From a checkpoint of a small sound classifier: held-out accuracy 70%.
Rows from block 10, named by matrix and row number. Each number is 128 + 24 x the weight over its row's rms, rounded and kept within 0 to 255. All counts start at 0. Numbers have three digits each. After the name is the row's rms in percent of the matrix's.
# qkv: attention query, key and value (stacked) (model.blocks.10.attn.qkv.weight, 288x128), inputs 64-127
qkv.81 130:101108128129139151186118114132139123076122127143095123142152132163120167165090125097139143133177143150117128124149145125152132132122107179129114140144124161142128130125136152145135156106162146
qkv.82 092:147125111174129115108108112083152093141148123115081149127095153149159125077154155097119114166110127118169100175099135116126124176125127132096123142126117154126090141129133173126125122158131193
qkv.83 077:138093106189122103139091141165119175083113139163177124105123128111092129137116137161128124137174132138111120136130149103101125157117149117130129154123126086114151164114130109099136110117104141
qkv.84 106:091104169139108160187133102137139136092159103127123149157151107135143187175111122111141138116124101134099134117135135141124173132133108166123104163140112123172121136147107153107153116118105129
qkv.85 103:085130142129138099164138146108128138097156131123136134142168126139109147178125115146140124108172144147142144086145129124139142096136154143119121131160096114124161101136132136125149133078165174
qkv.86 093:117114146112115110083139122117144171158122132123150131131113161134142199109155167126148140111101114131129119166131145139153163143104153110097117100131152129132086150117133094149121155106143094
qkv.87 103:152113072154152118056125169114117110169132109121150162119118159132143091089150116147134114146077099147145109125078154113112112099079156097102105100133138132132102119115126092162146117168107129
qkv.88 112:100101112099134142155155127147142161122101116116129134163163119146116155176080131115129158116179098123141174105148116131164141165181136140124125121145140124153098105139134157134127162115108126
qkv.89 085:105113154102107113128135163129120132122145141122150145160135073117091111123126110158134125143124091174130155086184125099153140110156148131118141131160126096164145139121145103131136143109143128
qkv.90 117:088126114143139143165128136133166133086133103154159112147135126143133167171088160148123130126129122145150133158126130112121104121135146152129084113151109134165133170115091160137105144104145170
qkv.91 127:150120136072144129065121138134115135145140107137152143068142109091139107111139126122137125153142086100138131123155105125122110119141132078128138138136150119080123109150172083149084107093112120
qkv.92 088:129126130102120136104109100084094151096125128112066132134155162125204175132124148117108089132166098123153129110080117161121128113089109162132086094131171107106163118082144146117129112152135132
qkv.93 096:144129113131096163138160094086110124119132119127123137141201113135113130175116098139143171126144134179138139121140043139160128156132150146158135126151146130121143100164116142115099109120108110
qkv.94 092:128094129144157136119104154118125101142125194147109130130116151103133141130124177078178146147122106079089074133118091134116124135128124152124080134123150147131133143107108147092083126119142088
qkv.95 111:132131106134135142108091082128136142173123132140116160129102132093105090112202127125144113132130137129142116122138127146128112144127086076118143152106122141124115123115124095120138110116078099
qkv.96 129:138170120106122105090102172132147118176180103128147132102124150134125098117112122122129108129131118127173117107135147153119144107115129093117167143104140135123145131095128101153143089166079118
qkv.97 079:089148127103125123106158106144106118097152119142136165151079092195100150132176124135153126149160155130129147060154130149179080132138125127120148146152122118172172149133153121127103146146165135
qkv.98 088:133181113129105118128098089128139133120134170151096115147143116171119135140123154183103134157114176121126102137144101126122150125134124111168152073103109127182118162146168125104136113100139081
qkv.99 102:179160145118086125075133115173112125154124139162107145124114082132157118131153115123133139181140149089141140107141139122113124098130145159191106116119106133116122109159115175101106139125093100
qkv.100 086:160145137122134145153113114138150148157146083131147145115153165127117140098136145089154130133137097124118130122143093149118137121178159152158119127180149154096122121116151124166135147144140138
qkv.101 084:094083101138129134130101161140148173153109149173148145098127121086135109105137079145085148104104108148125096178100153117114137176102139160144118094130084147129102109098123133148122114146153170
qkv.102 091:106117119118150144137111118158081107089128108140142125132134114179116099112083198127083165170166185119145107117160085116152138134098101138135117110102138141132111143123152142109174112127095121
qkv.103 119:105104149133186137189142133127148123139099144151129124176125087109162126157117115125134136089137133124110093148124122126090167161131139154103081166163156117120132155131134105133123137108149194
qkv.104 155:111105140147161151165152106122171133101107149134147121148132114147147161163114171106155184089139142144091135124099128129108108151135130172126078143174102110148114148162109152132095177070163160
qkv.105 136:142154131094105130106086137133089100131148102080122139114138119109128118067144098128090085138140105111172120107143115139124139115121138097142155125104138156114162117101119074134136105177122092
qkv.106 145:101106137130150155175148160127153120142118102110139144124075163144132130139085152103151121084147090128119146126093155150113122118097126149106109143128145108124176141121117133170115086096184152
qkv.107 092:115109140128155118162151154129144084123111139097119154129108125138130125182135162104122109129105105126133118137099135109083112132148082137102111147131115144079155090120114116141108149125164125
qkv.108 075:165128110115098138128103116129164110139168124136140120170132107156134111109102118150129142120083131137170115095118129166136129150151165149138127164133092088106141175117181099119120137115126133
qkv.109 079:126105137132185116167148159113120098115152122139122087142145106159092142155104164128144103118162164122135085116119123134101150130128123120115116087150129135151102115141194116139097092120127119
qkv.110 098:097109133143141141155136185095150131148068108106144112126116081115122106160130164097146156120140128146103121145126155118116130126160142100089084149151168113094108152133157082111152128114169149
qkv.111 114:118145093104107125071103121136103145136113111131103138066126156094110121111165111149116127155135122108133127132110112152175128131116133116159132130098146148125104099118141126133130120151080106
qkv.112 115:144141133113102153098134114153099137114161156189120133137160097131132141122121121130126157136123173123161151086171143086153129124159159123164123108132087124117103083135117142106123131105122097
qkv.113 111:164190131135106135113125121139129133142184129148130128119151115149100157113128111134105154160133143102159149130148120144175126136130147096163126119073118143156119099171112124068089117131100130
qkv.114 101:158127115102110125103091073142145136149147121130125142104168134145106123131107138147107106134107149126125135113120067104142152115139153115145148110105120155128131093106132151103152125147109110
qkv.115 091:101109100134157117168145156109141119151171088111096112119074143106120114160124139107101100137142147147107117118164088121144135155139115100097157139133172083148148099126145106126116112137111142
qkv.116 116:141187095098096111086094111104082155136149116114125136098112157088095115101141106123117127152121094125128110144169094118117138101116145098145140100132110113112118109108116122105161099181087110
qkv.117 091:136111140139110127097121122134139117123118151150112130116144086158128129109172144129124188115098126106133178141127126096125140118110128105160120125109092137116105160171168158124083128161119134
qkv.118 111:144150154146074134090101121163086133121150161145120128107129112114135109078131144137115150157115125097144147138162147143149124148121143112139154104109135127141118110110139172119129141176111102
qkv.119 137:169166133095095132058091082133106135134145130155115133101161117125106143076156108137116135162124141150124133113139108109136131132111122117148141114120089120127099107145129163116157135152120081
qkv.120 109:132096160122167135185150147150167137115118119107127137186123108135143169173122139111148148079153126131105132151132144098080099132151131180142124127153096104117117160132119107129143153094139166
qkv.121 115:076121132121146124170140169106156096141105082094124143154080151131144136159122124114157121118116104127138138118093119147117132116122081124098137141160145124129183170135132096138120125092153150
qkv.122 107:111114133099169118195140151121138124137130063134119103117128140153131128112098134106152107097115128135116120161102143156114123111149105123097149181132137124106110176131137064148117143113170134
qkv.123 168:122109160154133157151177074142148145091115174137142112139153122132144152152113131132173159095133137137084132148144137123123112149113134144140101104163098114168107129145140167116084142098155148
qkv.124 122:071147119145154150151096196108133113132116073108124115116093118127119109135110102098144081120141064144136119133112119108099144124108095098119128149124187140112145149119119104156141106108144138
qkv.125 086:101145120107104114120084118114143152166119116087156144107094134138181081142122100174131098128107137135180107070130097162104121116109090096144151092126131142145130115124102119162167116146107123
qkv.126 076:140137115098093102133174125135132138070129148115150099102114128171159133124121121169115119161124113110122114094126148102136110148156112123089187078122135098122098158163133121165120155153148156
qkv.127 123:113116114094132128160094166148103104150112076073118126102098135101144149144100111123158095108120131147140130127085141131094125148107110108093132156119196129114169156134138098188140126094145164
qkv.128 167:106140141090125103120099165105100124144146095099112102080121146131134077121166097120108083141120113115166118128111116128142124076133122106120159134115154146104157135102148090154135093133106114
qkv.129 101:088125096123149113171141149161163129110114114095104114078122112103119131144108127151118101114113077134146105126135110133133122141140130134081136150128132141138144127116125099145135129138150139
qkv.130 081:104113128170142180108116141110124123104096110153081128121131120154128152160115156097144095119107111114148161093156131116175114111108115138097149126135108128133105061205133081114121141112122140
qkv.131 118:170139102121088137062115104152117166118135173143158124117155123150109141110145137133137155155109151131084098115152138131134131123157149115137098101112112145148097103120131164076109147129074133
qkv.132 085:110133118138132180137136150139160137137125089102119105136123167098120120134137122136114081140115124083128114116104114168098143155076149140114147142154112082167108164114130118133144148121156140
qkv.133 120:146145103130083104080123134111092129126155096131125131117131121113091130123153109139085110144135111098152162121139120130153136131123105101143145107114149115117158134104115152126158099140092121
qkv.134 085:103145123113192118116129151141093117121120149065169131107141154108146103151101142096127141122115137140085140147152178124087143126132096164126125134160134065142142146116133072116068136145121140
qkv.135 088:140103090112117088091144135159150127111087165100120138087133174114138119125139112123137132144113107148151121139135116184147164145108130154113138090165114134118118131165135174112167087113115150
qkv.136 144:121131114143097128054141104148116139141138138145128130109148105126118123104135144161113176144120149108102110149180115143174124119127124123166145082115093159123110097170147159082145160139109121
qkv.137 085:113087101123149154142093107105146119118122111135144114090141144130155150106125133135143066154166131152117109116138109187099129106140132115100144175157108119089161081104126149111123118152147120
qkv.138 126:164133164133102130089157090139121170109158148182141118137167095139133112122163123135141139172146157127110119135170111115150112167164134133128097092121102134155110115158113147095120150139101127
qkv.139 085:163126104136151120172135085081163102138139115107166127150125146101154107102105070118130135135108118095111146141123118081085111100134118105070137145123148115130132100115106126187123149115161168
qkv.140 099:093117138147135099095119117096116133152149090142132131118128168178115118094122143178113147167127124142145126099117119141098122131101113121183187116089122154144100100091139140139189111160098128
qkv.141 129:115114170152144144137144097108146136084114156169130138156128096174130146180094123160147168111150140142092141152113126127110113153160132148106098119144102109155104136175142171091111177110147120
qkv.142 088:148127125128130102083130127122102140122105123129112130166182136158135184133147127135132163089171122124129098138149138111076110141154159156148086141133102112155102097168124142121114132094109140
qkv.143 092:097096111118164100182105147138155146148106096083136053098120117128111102133126122152133118104166103143151116155130159100100121101117091138099127154150127110093160149117134109132137114145174144
qkv.144 110:130146151138139110200144143110147153152126155110150123169157125096114109150131107108154129112121133133116136107111139143110140142096137140116104132109110140112116143138140121127078152134200142
qkv.145 106:155114140138182121127087110117136082131144100121125184095103131102100105124147143137094122136095115135175078139139144157118119160128134102156148116117149110118099149119144112126147120152089110
qkv.146 109:125113154124147099172169154123111146148136148109122151206137110097146068134145126152141121130127112100081104107104131131125109122128102157064118112143119154111102106137114133143098153141173101
qkv.147 104:174140096124095109169118125147114148141142132086154135193154121123129111138125075139116151122125098115102117149132094090112119132114087177086148113122099161157146118109121109101109169156138112
qkv.148 155:097121148093124118156111169158123122170140120099128152127091154123129094126135124132126121128101102131140099130115147144115153089127153109123158149127163129126155133109112109136155107129153162
qkv.149 098:102131110113142139087112106125130144095103097130120140073117124181124133111090130119124127159132162133152117092135147115141138155132155136178144096137148147124114119115122169154144143117096091
qkv.150 099:123099141140108114166111161142120152160128180133120123201130132121098119143151081142127111105136111111099148166127138155090138116161111104105114127130121143130138135173119071123072143146166066
qkv.151 091:125143102125150138083137109139108133129136106101119157104127154153107117129155139117097115114135150084106133097136101148131133151151152138131159155115142113134144121095143185118149109104129144
qkv.152 100:112162070103117167107113100164153110130121076140157148078112150175122137128123143108100100140117125148155086099117148094154107104119129126149144094118146118155137130124125170116145090135094079
qkv.153 096:134144115108121156143090102106140113136069144134116125112122140116138083127101157143120125185157081156141136117144151133107145100154108101070147118142101202152109136098116133156152115108109142
qkv.154 104:102170093120125159122106134099127111133105091149147149054109132148101117118136171160137133132168138161186103099145158096146124154136142124183163118118149141113131133101121167116175147118099122
qkv.155 104:131138125111130172095072136088134081120128120144140123120093187084113089114099171142136148108171144169148168134106123117152161130121108112154127107107147185133127110128106115134146178132079146
qkv.156 090:124164138136168157126116123159116141150145128126122136148132101071145113148104151117133125135169155124116154136101105085143118091155091096134113147144130145124129148137119165139139100137143128
qkv.157 110:163148104128145167084075081078153124116122097102134147048104127153120136138134144099129132170146139119140131137154116105164169142113136136154140101132098092132143128133100171112127150186104138
qkv.158 133:141108090139137174102143066124105120080122118129113124108105096135129144103114113117120102143150128159130098115150125145150114157136115140132132110114094135141098126125153199100132154114066113
qkv.159 108:158159097111131121098090101172090130113124075131124131112118143138095129115116105122110115139084102118158134115139111155107130144121136113077152112123105107150117105099149156154156125131133109
qkv.160 098:113133163167103096135144163133128138131135140128136124200174104124144142132133124109148135069086106136110116124147110180121122127137144123104103160161124172097121102137127035134077132114144151
qkv.161 108:122169066138128137096135090149097148112136111150121129090117118153108115125123127160121099165129130124134127112132078121106103161126112127143135112156091107145101067111151129100114140154104113
qkv.162 109:153165097117121124072115095138106148107152060157141110066097141132133132131117121138128126193160126150152096131127113141105146140119143115127109150156119164144139129089096177143176116135093111
qkv.163 140:128136065103116150068112066109131125104097122123115111126103114121118150086104126139091134150158121120143116127148098162137111158121115154112138119116102114156111117105139175142155134130100128
qkv.164 090:076175170150107131126137113111109133113113150109131114169149109114110130132113143104154142076071108113099110096101113134076092138150114104099138115120108108172116153122124086110075114102148144
qkv.165 122:117111171099134096137173144150134153149136165089112144174142155081134130153147088124148107111117109085113135155133136173077143113131108123097105136142153115126123130136145094101097134124179132
qkv.166 101:133096160125157082139146150113120131127117141163108114162121153109145089117099134111159158152136129108108116115117142112137147113142123154145121142134158187140139179153102088137088135128157139
qkv.167 117:115131186158138110184156186149151166145125158129145149171155120101145151154141113131126122100133132098118123132102122135125120112136138124124140136130114099127135135106111083135090129095168134
qkv.168 090:127120167153158128123148111145108117145132165126094141175135143117152137177130097124101108093095087090093159115109137149059117136150141165088136132099161155154136116156116123121103167162163105
qkv.169 110:109114173152134120146163173151141153131129184130157109173118106149152132125133099105163137093139144119106142122104167143125103111147144139098087155104115128119119141160122084122070149129172114
qkv.170 093:125145210127152113174135154123168131169099154082102124143122092103146145129142129089125100156117131105140114147115146130133133126119105142106120140129154142098101130130164127116099147098138124
qkv.171 122:130149096101144143106116107115092143127151087139113192095138132133095111122105124157106124152093100145162110102135136126148136110103120142117135104101130105161100088134161174100147128116073105
qkv.172 108:136130095099140114087065091116147139118128097134094129057099136129105117132092130111122129155125097141169106125159106113139151150120125118130152115117142138131119137133125169122168116124104130
qkv.173 106:136146087138108106094101112110137112104120105153132096047130136118103099120111114121122116161147134133159110130144127125159138161123149148167137141094147153160134101090105183155154117130099148
qkv.174 161:125121137111136121149129171129165121162158112126142168117145135104126110121115144116146135125140124119163150128137160155110137093140139123124147168118188127111143143121105092162157077138142136
qkv.175 190:131135124155107130115147066112118142081098156143141125140150103137116165132123124117133138139130128147099123107113094113136108154130116138129115103134093105144120109134139157130109160116117119
qkv.176 109:126123149141161122158190138163123177110152146109143140182169100115129135118154097109139124123092114105103121122128130167106147120117147123108106096127167111131159145155146136135064127133170117
qkv.177 127:096100168123120131144152155120166126118097141132141111169119139105153143159141126075145152105158131124094136150098144104170157127136170135119129154114145157110121141153157121164082126120160129
qkv.178 113:123134124109117154120080074142128097124122102127145140066141154140128149128082124111100129149136145145138115125134141133172138137123145122138116131116119127120111106136150179146178111117099145
qkv.179 116:144115160124112126135160138136108151130122165104151158182137113112132121163151085159108131126116103114108131115107116179091120109108133118081117119124165112118094126122107091124105128125189144
qkv.180 148:124157193116138099174170166128128129127126163107141125187158137116150129128120099114156127086119141119102141180099143136097104116131127128116100167111133126129117133134107077101085122117170125
qkv.181 110:123128170135086090152169197135139155146130175113129127199138104155162132148158137118165155094133139150103116138133139126106114171137118136097116150148144125132090114127117087128092111119184132
qkv.182 087:121130127113154152104103125141174138147111140157134142052141127145133118123107140153101137137129136146166153129104110130136132141127142078199173129120101115112133148140136151122185131155100163
qkv.183 114:147136114141105128082121105164126129112171130122165140122113126105117099144148146158119098170074103107160107131130143159083158155109094116143183127121119099088133104099142149130148158088118117
qkv.184 102:116107149099143151152133168119122107140084138126106105122129155171100116129128162133126106136140117130124125150141117080200121123170146137160079163139116174106117142147110098156154102138123149
qkv.185 095:138127149125118086112168135160163147150143177108096128191129117093078120128121164075164127120111132156131144129096119110116137140152135167084115128173120117118144099119141087100136136139169125
qkv.186 131:136091169129106121171146175163141143133155169100135131162143148127142121130158097115129169099111139123120177127136151096101119099120144124107129162133142139109106151133139086151111100104163132
qkv.187 170:124118110160131152101149071107117138096100155137135128126160107140116148109117143141143128125144177143111127136132092115157125147125134161117095110134082123147110114137118168105103157111099114
qkv.188 087:095120084172140119154093132082120119147113096178152129086166136128147118120100137120138122122146159131123133139133137099190100109124137140154137190118115112155137177155163152161144125113110133
qkv.189 111:119108099111148131145110142116139097120079127141114121149141115145122102124106170143144125132188123105136119136154129108203116113180129130157083108114132157128147148146126126143131111115122166
qkv.190 091:108112110122118143113126136137147111135101124118104163084112161153123126105108144124141158161133144109138124097138132113113103094094133107157126160152111127131175150171122159129147135124089158
qkv.191 116:158126080128155128082136089101118109114122083123112126083074145125134153125105150173093136155119111172131119115128134146130139175131111130119156137146108115130120141100128150130144128179119153
qkv.192 082:121127122111126082132113115143163060113130097141099171106118120100150117108180142137090117129163158147099140121154105165105125128131122146120138118158086175135108078130138126107110097146078155
qkv.193 070:112110114127151125168152136132140123126126136097119085124196129104137128103112113180133156164119110123111109126134125119134121088149117136137138104125105155087121132155084108146147144110124144
qkv.194 079:096132137092153099147112106149131133143133137110108170143109135121148176144153139117126127115099152146145101107175112092160158116154151114174144156069112137173133115138097124155177113141143124
qkv.195 081:134153097132136122158160112132145135121127136156113149096118112171085098152090116102119085109131077150097124163116125124118115082108169151134129159126130147129117151117113114133181157094140125
qkv.196 070:129118121168074145123116118110151110102142099153176117122137103149130132138126126113116116159103123079169146132126131092134117100155154128119125104100128151129141160146125119096176051131148121
qkv.197 082:157129152110154132146148186120149184166127122169122128111119147168106129114106114138171162125112141142086150164130058152119111119125096128092139099145193117131139102116107128096119130110126148
qkv.198 080:132119179112137172141162116116155091125115157120158129107155164132095144149088128141119147143164113127106133128107102143116119150099143138135121138171107159142098123101135166124089124139094148
qkv.199 081:105110112133126126111156116100154082117130140156132106148155137122133154147078118171130121141158126116118127135107138156117103169118155167136105112130080120144130124108108159139147149120128136
qkv.200 081:110102113129114125135164147110148134121182133070116143132079093149156090106124144118191134099116139131097096134099135125112135130133106099118090111123088134161152117130128110150120130119111130
qkv.201 077:114115140159151079142110114120143157092115130124084130150120124080146125155087095096108127131155135151126104135076169162144130120133118111146143143117113136132124125088101093089135140151143154
qkv.202 076:167105127129122166113109128121142141139145074148078112151137070137110082161116072124131144127127150100148109116117063140126133105150127174141145079149110103116142140106171158126099112097120108
qkv.203 093:126096107146137125127058094133125147101182104112140119182091163108131089128117151173148135174128118146112155109117101124133128139142169177146150136078130174151117114093113146097126140134131107
qkv.204 088:120126139135120105179128145117122117148133137127136156112082127109116123145128143152116124093127086129081131145099126147163138087101156100133118126092123107142157186126168136141124108137145112
qkv.205 076:118121126104106175121131147149137154092080127071134162112173122125147103127129155097133162112123148124087147121087070094140152163108106153158122168108137109182127157165158098131114103117146136
qkv.206 083:134124144142118127136119173157138135107103137119148154152155101160152115097106091105170116134152119096127140141100139149144172112128087131131084147137087108093109154105102104096169128162132084
qkv.207 076:127109094139149147124142093087110130149132134114122141116130102119163142101117132146170103116141125117178143197135130090137139156113096160097109118100107140181115088067131149136115162104170107
qkv.208 088:115164104104132087162059139115106131129118141141133106113138195156147093149151143111109127119105125109109143143162102122151115156148117124111122124116146111139118133135160157104155074099125142
qkv.209 075:092113130142138172119115195112164135164122093086118099075156119128109083116119121112111160134145120099135161103107139137155096127159127095124112142160072098189137114130108130179137140112101098
qkv.210 083:116133138139119079076075151175120135083151159109153138106125078140158128157129141148137145073142122106110142151154120130133141088100119091096138157080140129098118137093125137114082106117129153
qkv.211 077:070121107116108079115106151132108108104056087116119096110130119124100138149153136085093145126103167120141115141134107113108152122123113089098108145107125115115120136096105158130167131142153130
qkv.212 077:141145078134142120112099115076155107115141123108114141125101119115127107099129120169154107115147113081146125136137142179131144124111159101137161097147101117163077130159144094115184116075148144
qkv.213 073:110118117167158121100158120138129139174159142171135164103142095121129150133130133153138123165101143128114096084151153113128116161133127131156070111121107130129157108153163126166113110126118137
qkv.214 075:102103146124127164100112182115140124089099101141148139146122138177103140159130092115157157143147095125094105104144134116074150131157136087115157107139127155117128114122140137102129101141085150
qkv.215 079:190109105139168131144113091128128130084107124175093153149088138144063162142139149139141155085148154081149123134130149147120133160160107133086157140118126157129144110131118136154111167106129118
qkv.216 077:119106145132090133099111058124124103143121121169102114153134114138139135172092136175139135101135152083107133112089131118157141102133189094161138145143155184100096126105139147113153152151129112
qkv.217 080:154132188092099112094096103127152058117120079120134102134116138093111102120107129134143142112127130134106157115163139122126170118165104143140148098115114115137144088168102140129112106115152171
qkv.218 079:129113161132107167125171180095112136175143171144110106085133141150056127155126134137099143103125114100124105096128150131102128081126123132105140137078151124137144137101125105076133142152132137
qkv.219 077:116175108095170109098131130138161150156118124122117134090098091128125141115159124118145107162113114106122143116140159111110148116111110144132137123113128142110086149077091076104127171122172084
qkv.220 080:132109103109123133171154162126157106148151174202119127105159114077124149069124148120121133152141140162120184105130123129102121109131143154161153104099134155135115145134108169128129115098086094
qkv.221 080:128159103135103092152151082144119107132160124130131135161110147121080107149088124118106130153153130088122089142119137133100100099075132110146129123148158121128108100118138151110087136132131136
qkv.222 078:127129096087156148097109139117139105091109122136153141123132144139110146127136103198161115159146119110131161129121103082125136138093105107149125152140156141117139144117129112097128116122126085
qkv.223 079:123139129079140098106165172125109117092165139128147142066131092149135091131114146126106097155105130134160125149122132158094115138133172105153113114120174108098146126146117133109140111102153117
qkv.224 079:133123116131127090108111159172142070114143127105140131144113114128160130093104171114094094103115100113122134076148116152115117122162153155104060090155159119116135137097103137095112125175139110
qkv.225 087:102141101041081158168119180106094129147141129112164089166152101077130108122143152123130144137152130163107127117133139147139163125149127113111124110082113155106111162146136128092122120141129100
qkv.226 089:119110069098135159126099121143118088143118119160147119119145121128121138151107161117148088171132117108122120150095144123087109158095130135148140143133111107164146094120091128176122141127137159
qkv.227 072:193146115105118082121118145089177138124112135153108154115168151119140123117161168116123199115158118149107074081118128139080122117117126114156169112106140131139138148137116125116158129117139135
qkv.228 077:146177143083159163069072117145141141110134097144128143178134123156131133078170112129131160119151117162128133148117136132152120122123152148119119099121117128153137124152161173118136118130137102
qkv.229 076:069125104172184113154121140175140151115161105147146149125100121113106132097124126108092132128076131124110127128110131136127124104109117097118112125174123140153104114171160109133115107147096097
qkv.230 084:127077162102122100140122172117170140150193142081109119094101099142128105161129136116084130127140114107128110135103073141129120159084149103138117154154117121151116128079139095129124142132139103
qkv.231 083:133127160158088117128156173130140111101146101130144150108118105084072119135131109112128079112124091111096142130188106121129123103080110121119144116121073179159121115139118125104140146148151130
qkv.232 090:130162131125101101096088089101102144188088107106093156154112113115100106107123138141083114153092123151106166119138146128142094148159110118103139113122077117050124087117122130122079106118100119
qkv.233 079:157156097144139120131106164162170154077159137077136096103116157161109164150134089146132161123149160143172118140097127105104119108139151122085149136133133164160159120177122151153167114139129098
qkv.234 081:099113123144144137146157107181126108127094136149154143101141160106151147124144129139160155166111104114121133126120097110102099145121131115069150131115119125132157104112097093049144110113167118
qkv.235 087:097129152158123097105139137117154112105152116143151111177107151119091161134136140132124120123116150146115148142092115144104142151133125143143095118142131125199158098114154154129193174112155162
qkv.236 074:149134133092110119163129180114079118152101077108134159098097125130119153133129154171100184107117153113124119077123148092100149152127122123102125092121114124144122118103070116154138135122157121
qkv.237 075:159129151088153165134130155110121151115139111106170156121152147101081113098141153152104050139123111186158178129137127081111129156150097114129128149143126135125151140121157162143122145122136172
qkv.238 100:136129153154118137106139071146138127098161116122120093181144158108121138150080168136137126122149134149140124161105149122129090128136098201101146111154138135158093148100125155126139118112115159
qkv.239 075:151142113126101132120127147101115113133155141118137119105142136150121157152099105112153112106101126113080119075149098120160115094151112076136162127109138133071114168100114130124150146162102119
qkv.240 076:139155089144133109119114094135120135132118123127122128168137107141128127148143136112146118109147110098136180145087140128110128125173164156127125081131145107137127121106126157100094126165120150
qkv.241 076:116160152168082093114094146129169099134117151114125169147169120157091127152078151164108131120125157142137132120122103127149155121117114148131129091109128146128138147143090123110105105103169131
qkv.242 077:175132145138091111092121111123078150121125083120125098142138177106108104099118122142099155163094087104144105147133141143133099080129113134166118127122116121139133075142097124131148182154134108
qkv.243 080:160152111160079115113124172094131086108117123166146122116127135117129087151127116112136148109143147107114104113116148124107114132169079148150085116128061124157137120127164157148122153102145153
qkv.244 073:114124098117120153135137148102148133130112117127095114155133164137158116089036130135132127125092156148108155144159132100108134121185138125138129089129134101103104116122165139136116110143148098
qkv.245 091:119140133149150133171156119148140109147106127110148100117110141143137095159107126146179162090130138151146120149123149135149094154078105164132139144155122138120119144169115151155100119124165138
qkv.246 080:119132109146128097111146140102112078151137162126150083184105146135124096105171098078125122138111145151118153126122131101106103096098116082161158121152124130122099098103104124131118124146143098
qkv.247 078:117104183088123139155138106106161139092114199092126106107143096138102148118081129148137160137101092074127131126179132131123107149114123119112092155167120139148180097150163136109108155098143152
qkv.248 120:099114168140106141159108158139127130094116170129139146107147144167141130182086141129148106077144142149095135144114179119141141147110154204123134178187117130174143160133121135142128131086139164
qkv.249 078:140110123131108121144132130171148157137116126144140164128067118142133149104071150146114141088142109144127123143134078120122155099118092118108105134139129120089154162105161091154095114121155135
qkv.250 079:134159154127079132144152117142145142165106124133147114146140171129167131136151144121129154120175099103131098131133136108136133115098102116109081113101109112151069103115149138138129186172078129
qkv.251 079:116106131082192138124140144122095149161125152133167109100114109106129144120207130070127113112145121151132128109143137112132142093137104164173130115118122139129151118111159118131161094135144156
qkv.252 075:093149136132105089146120165099126137157090108098168150113096092135148131167121134164087109125117143156108135122123111145135090128128121175104148139118130127104091142106163137110126135126082114
qkv.253 078:118118136117167104137083173115171136102122148148141136146120134128131152171103149111127115118069114138108107148136117131162118072149123124148139182112124089112176096126151125171104135175158110
qkv.254 076:139115129106100156127143138138128145127140107161105117136127142156119087157112124133113141155125095131098134177115150109139150120113154134120150074144108128133130196088105082145124162110133156
qkv.255 080:096152145152122140140102152134107156130136130116122150097135148124147114109166095120129134147167132147181127168137087146080128138188141135122119101093110121104120128105155110145087167134138138
qkv.256 076:114113116129160121094104170095102139108153071159101173106139119158155125105142129127105139119129167110094135154159155120113126134088107082133170120154143071093144116096136151126111154161175140
qkv.257 070:132125112153114136130135144184108162133129132146086123104163103147123137133155152120128152139081153140090124111128119169105125120139067124111116097087124106128111119156119121136123178123133123
qkv.258 092:143126117113118116097091123114151125136106141158123139168116154086126132134142118098154113123114167102179091115146102129118098107139119119132086114127116139135105105078129129150112162140138126
qkv.259 104:145148137112141082087127111122088131151145128158121123169140068117085137092168113156111120156142146125123110106151137087131137126130123084132144142071120098121117096140110118128143111163078124
qkv.260 068:082132153169179106117138146143086138163137128103141117138129140140092133116090146138136132157145156137115123130139167154130122100163148103155120104100139109116105156156102164150122128068094193
qkv.261 073:135121126127134113122138118124149151132128114143135124131135148144068138116141154107112099105126095128143140124117154169148088152130090187144107134117131145113144147118122140128155153120124130
qkv.262 077:144144133121179126112137144113107122116119111078165133142147124102132115121140114087110149139117148076103121083132154096146135136132186172140111172140124120112151138134172136116115161121117134
qkv.263 078:111092117062152105110108109118176082188135141134137083117128159155139105143136120111123113150109175112152101111120122110130113115087149106122120135109156087122132129176097111116181115149135156
qkv.264 084:143060136100119147137146120115160166123088118184126117121154136114138140148090146109116148049144123120112146117134137126077110148123116146129130119167114132120134104165171144085125177106143162
qkv.265 088:100148128139112071156107094115167160090085126165115118136136099158146120073118132135108146131147073169122121141102112110144112134131092137115132139121140132137154092145108151106125168071117137
qkv.266 084:125100156129146168139154156137167101102150129101104146113134171154176136147160107107135118134122147155125145176156152161131119083144167141119152163094155117174156163125129079150101143119169149
qkv.267 083:120136109118129106111143094136104129123144127087169147165101121135130110115115156137124087079173150117143141144117113165088118128094136151122169125139126165123117134164091179136142158104131141
qkv.268 079:103125123102110103125159097111136143139166110157138114090115127144122106114143113124119157128139151123143167083172117139118154092136137122113115172132114131139123142131167147185094120151124125
qkv.269 080:075112127107101131161135088116114146090123142139168171149132127178117099126150165094140131168163157111115168159123161128123108148113115156147167116145143143113133099148122083118111143168132171
qkv.270 081:133158127137161172127113129133134110133154109093156093098150105120116153124163137164145171145111131146113099139114103165175099157148075140171128145160183140063127117108119128127137101116149126
qkv.271 074:129128190144131110091102154128136121158149148134142088116150123149138161147125157098121087171115099092140113147109115113142138158102150139068145099133126157108108164126150139111131164091128091
qkv.272 074:116164135091174132153132171135133095125116118127163128106117170145110157114140122180145117138164078117130126119130101165154154099132127136168098158106119098154112097094162121133141136156122101
qkv.273 077:168127098141115122125104137135127119131132100130116113140161126129069121169181134161104128165167108152154131126113124171151160139108126116112108113144141140145134125115120145146085116132173123
qkv.274 069:171114090137104155168163108152109138126126108174151118107117126180128082103112158096147078129160151124121137153137127134139154144159121056159130121162178084135133123153153168141149112130140106
qkv.275 076:156096175164130144117094116123096116120123108140144120141137143164134097089141135132160149109131135124139119100160148092130131120088143111152090147135088151155100125094142147077100111130177139
qkv.276 082:146135120120159148127187129143090157160124146141163166098139149116123109138147115082099114127131143126165108153164112093152161134134141124140130085120147136094163113167114086118123093176102114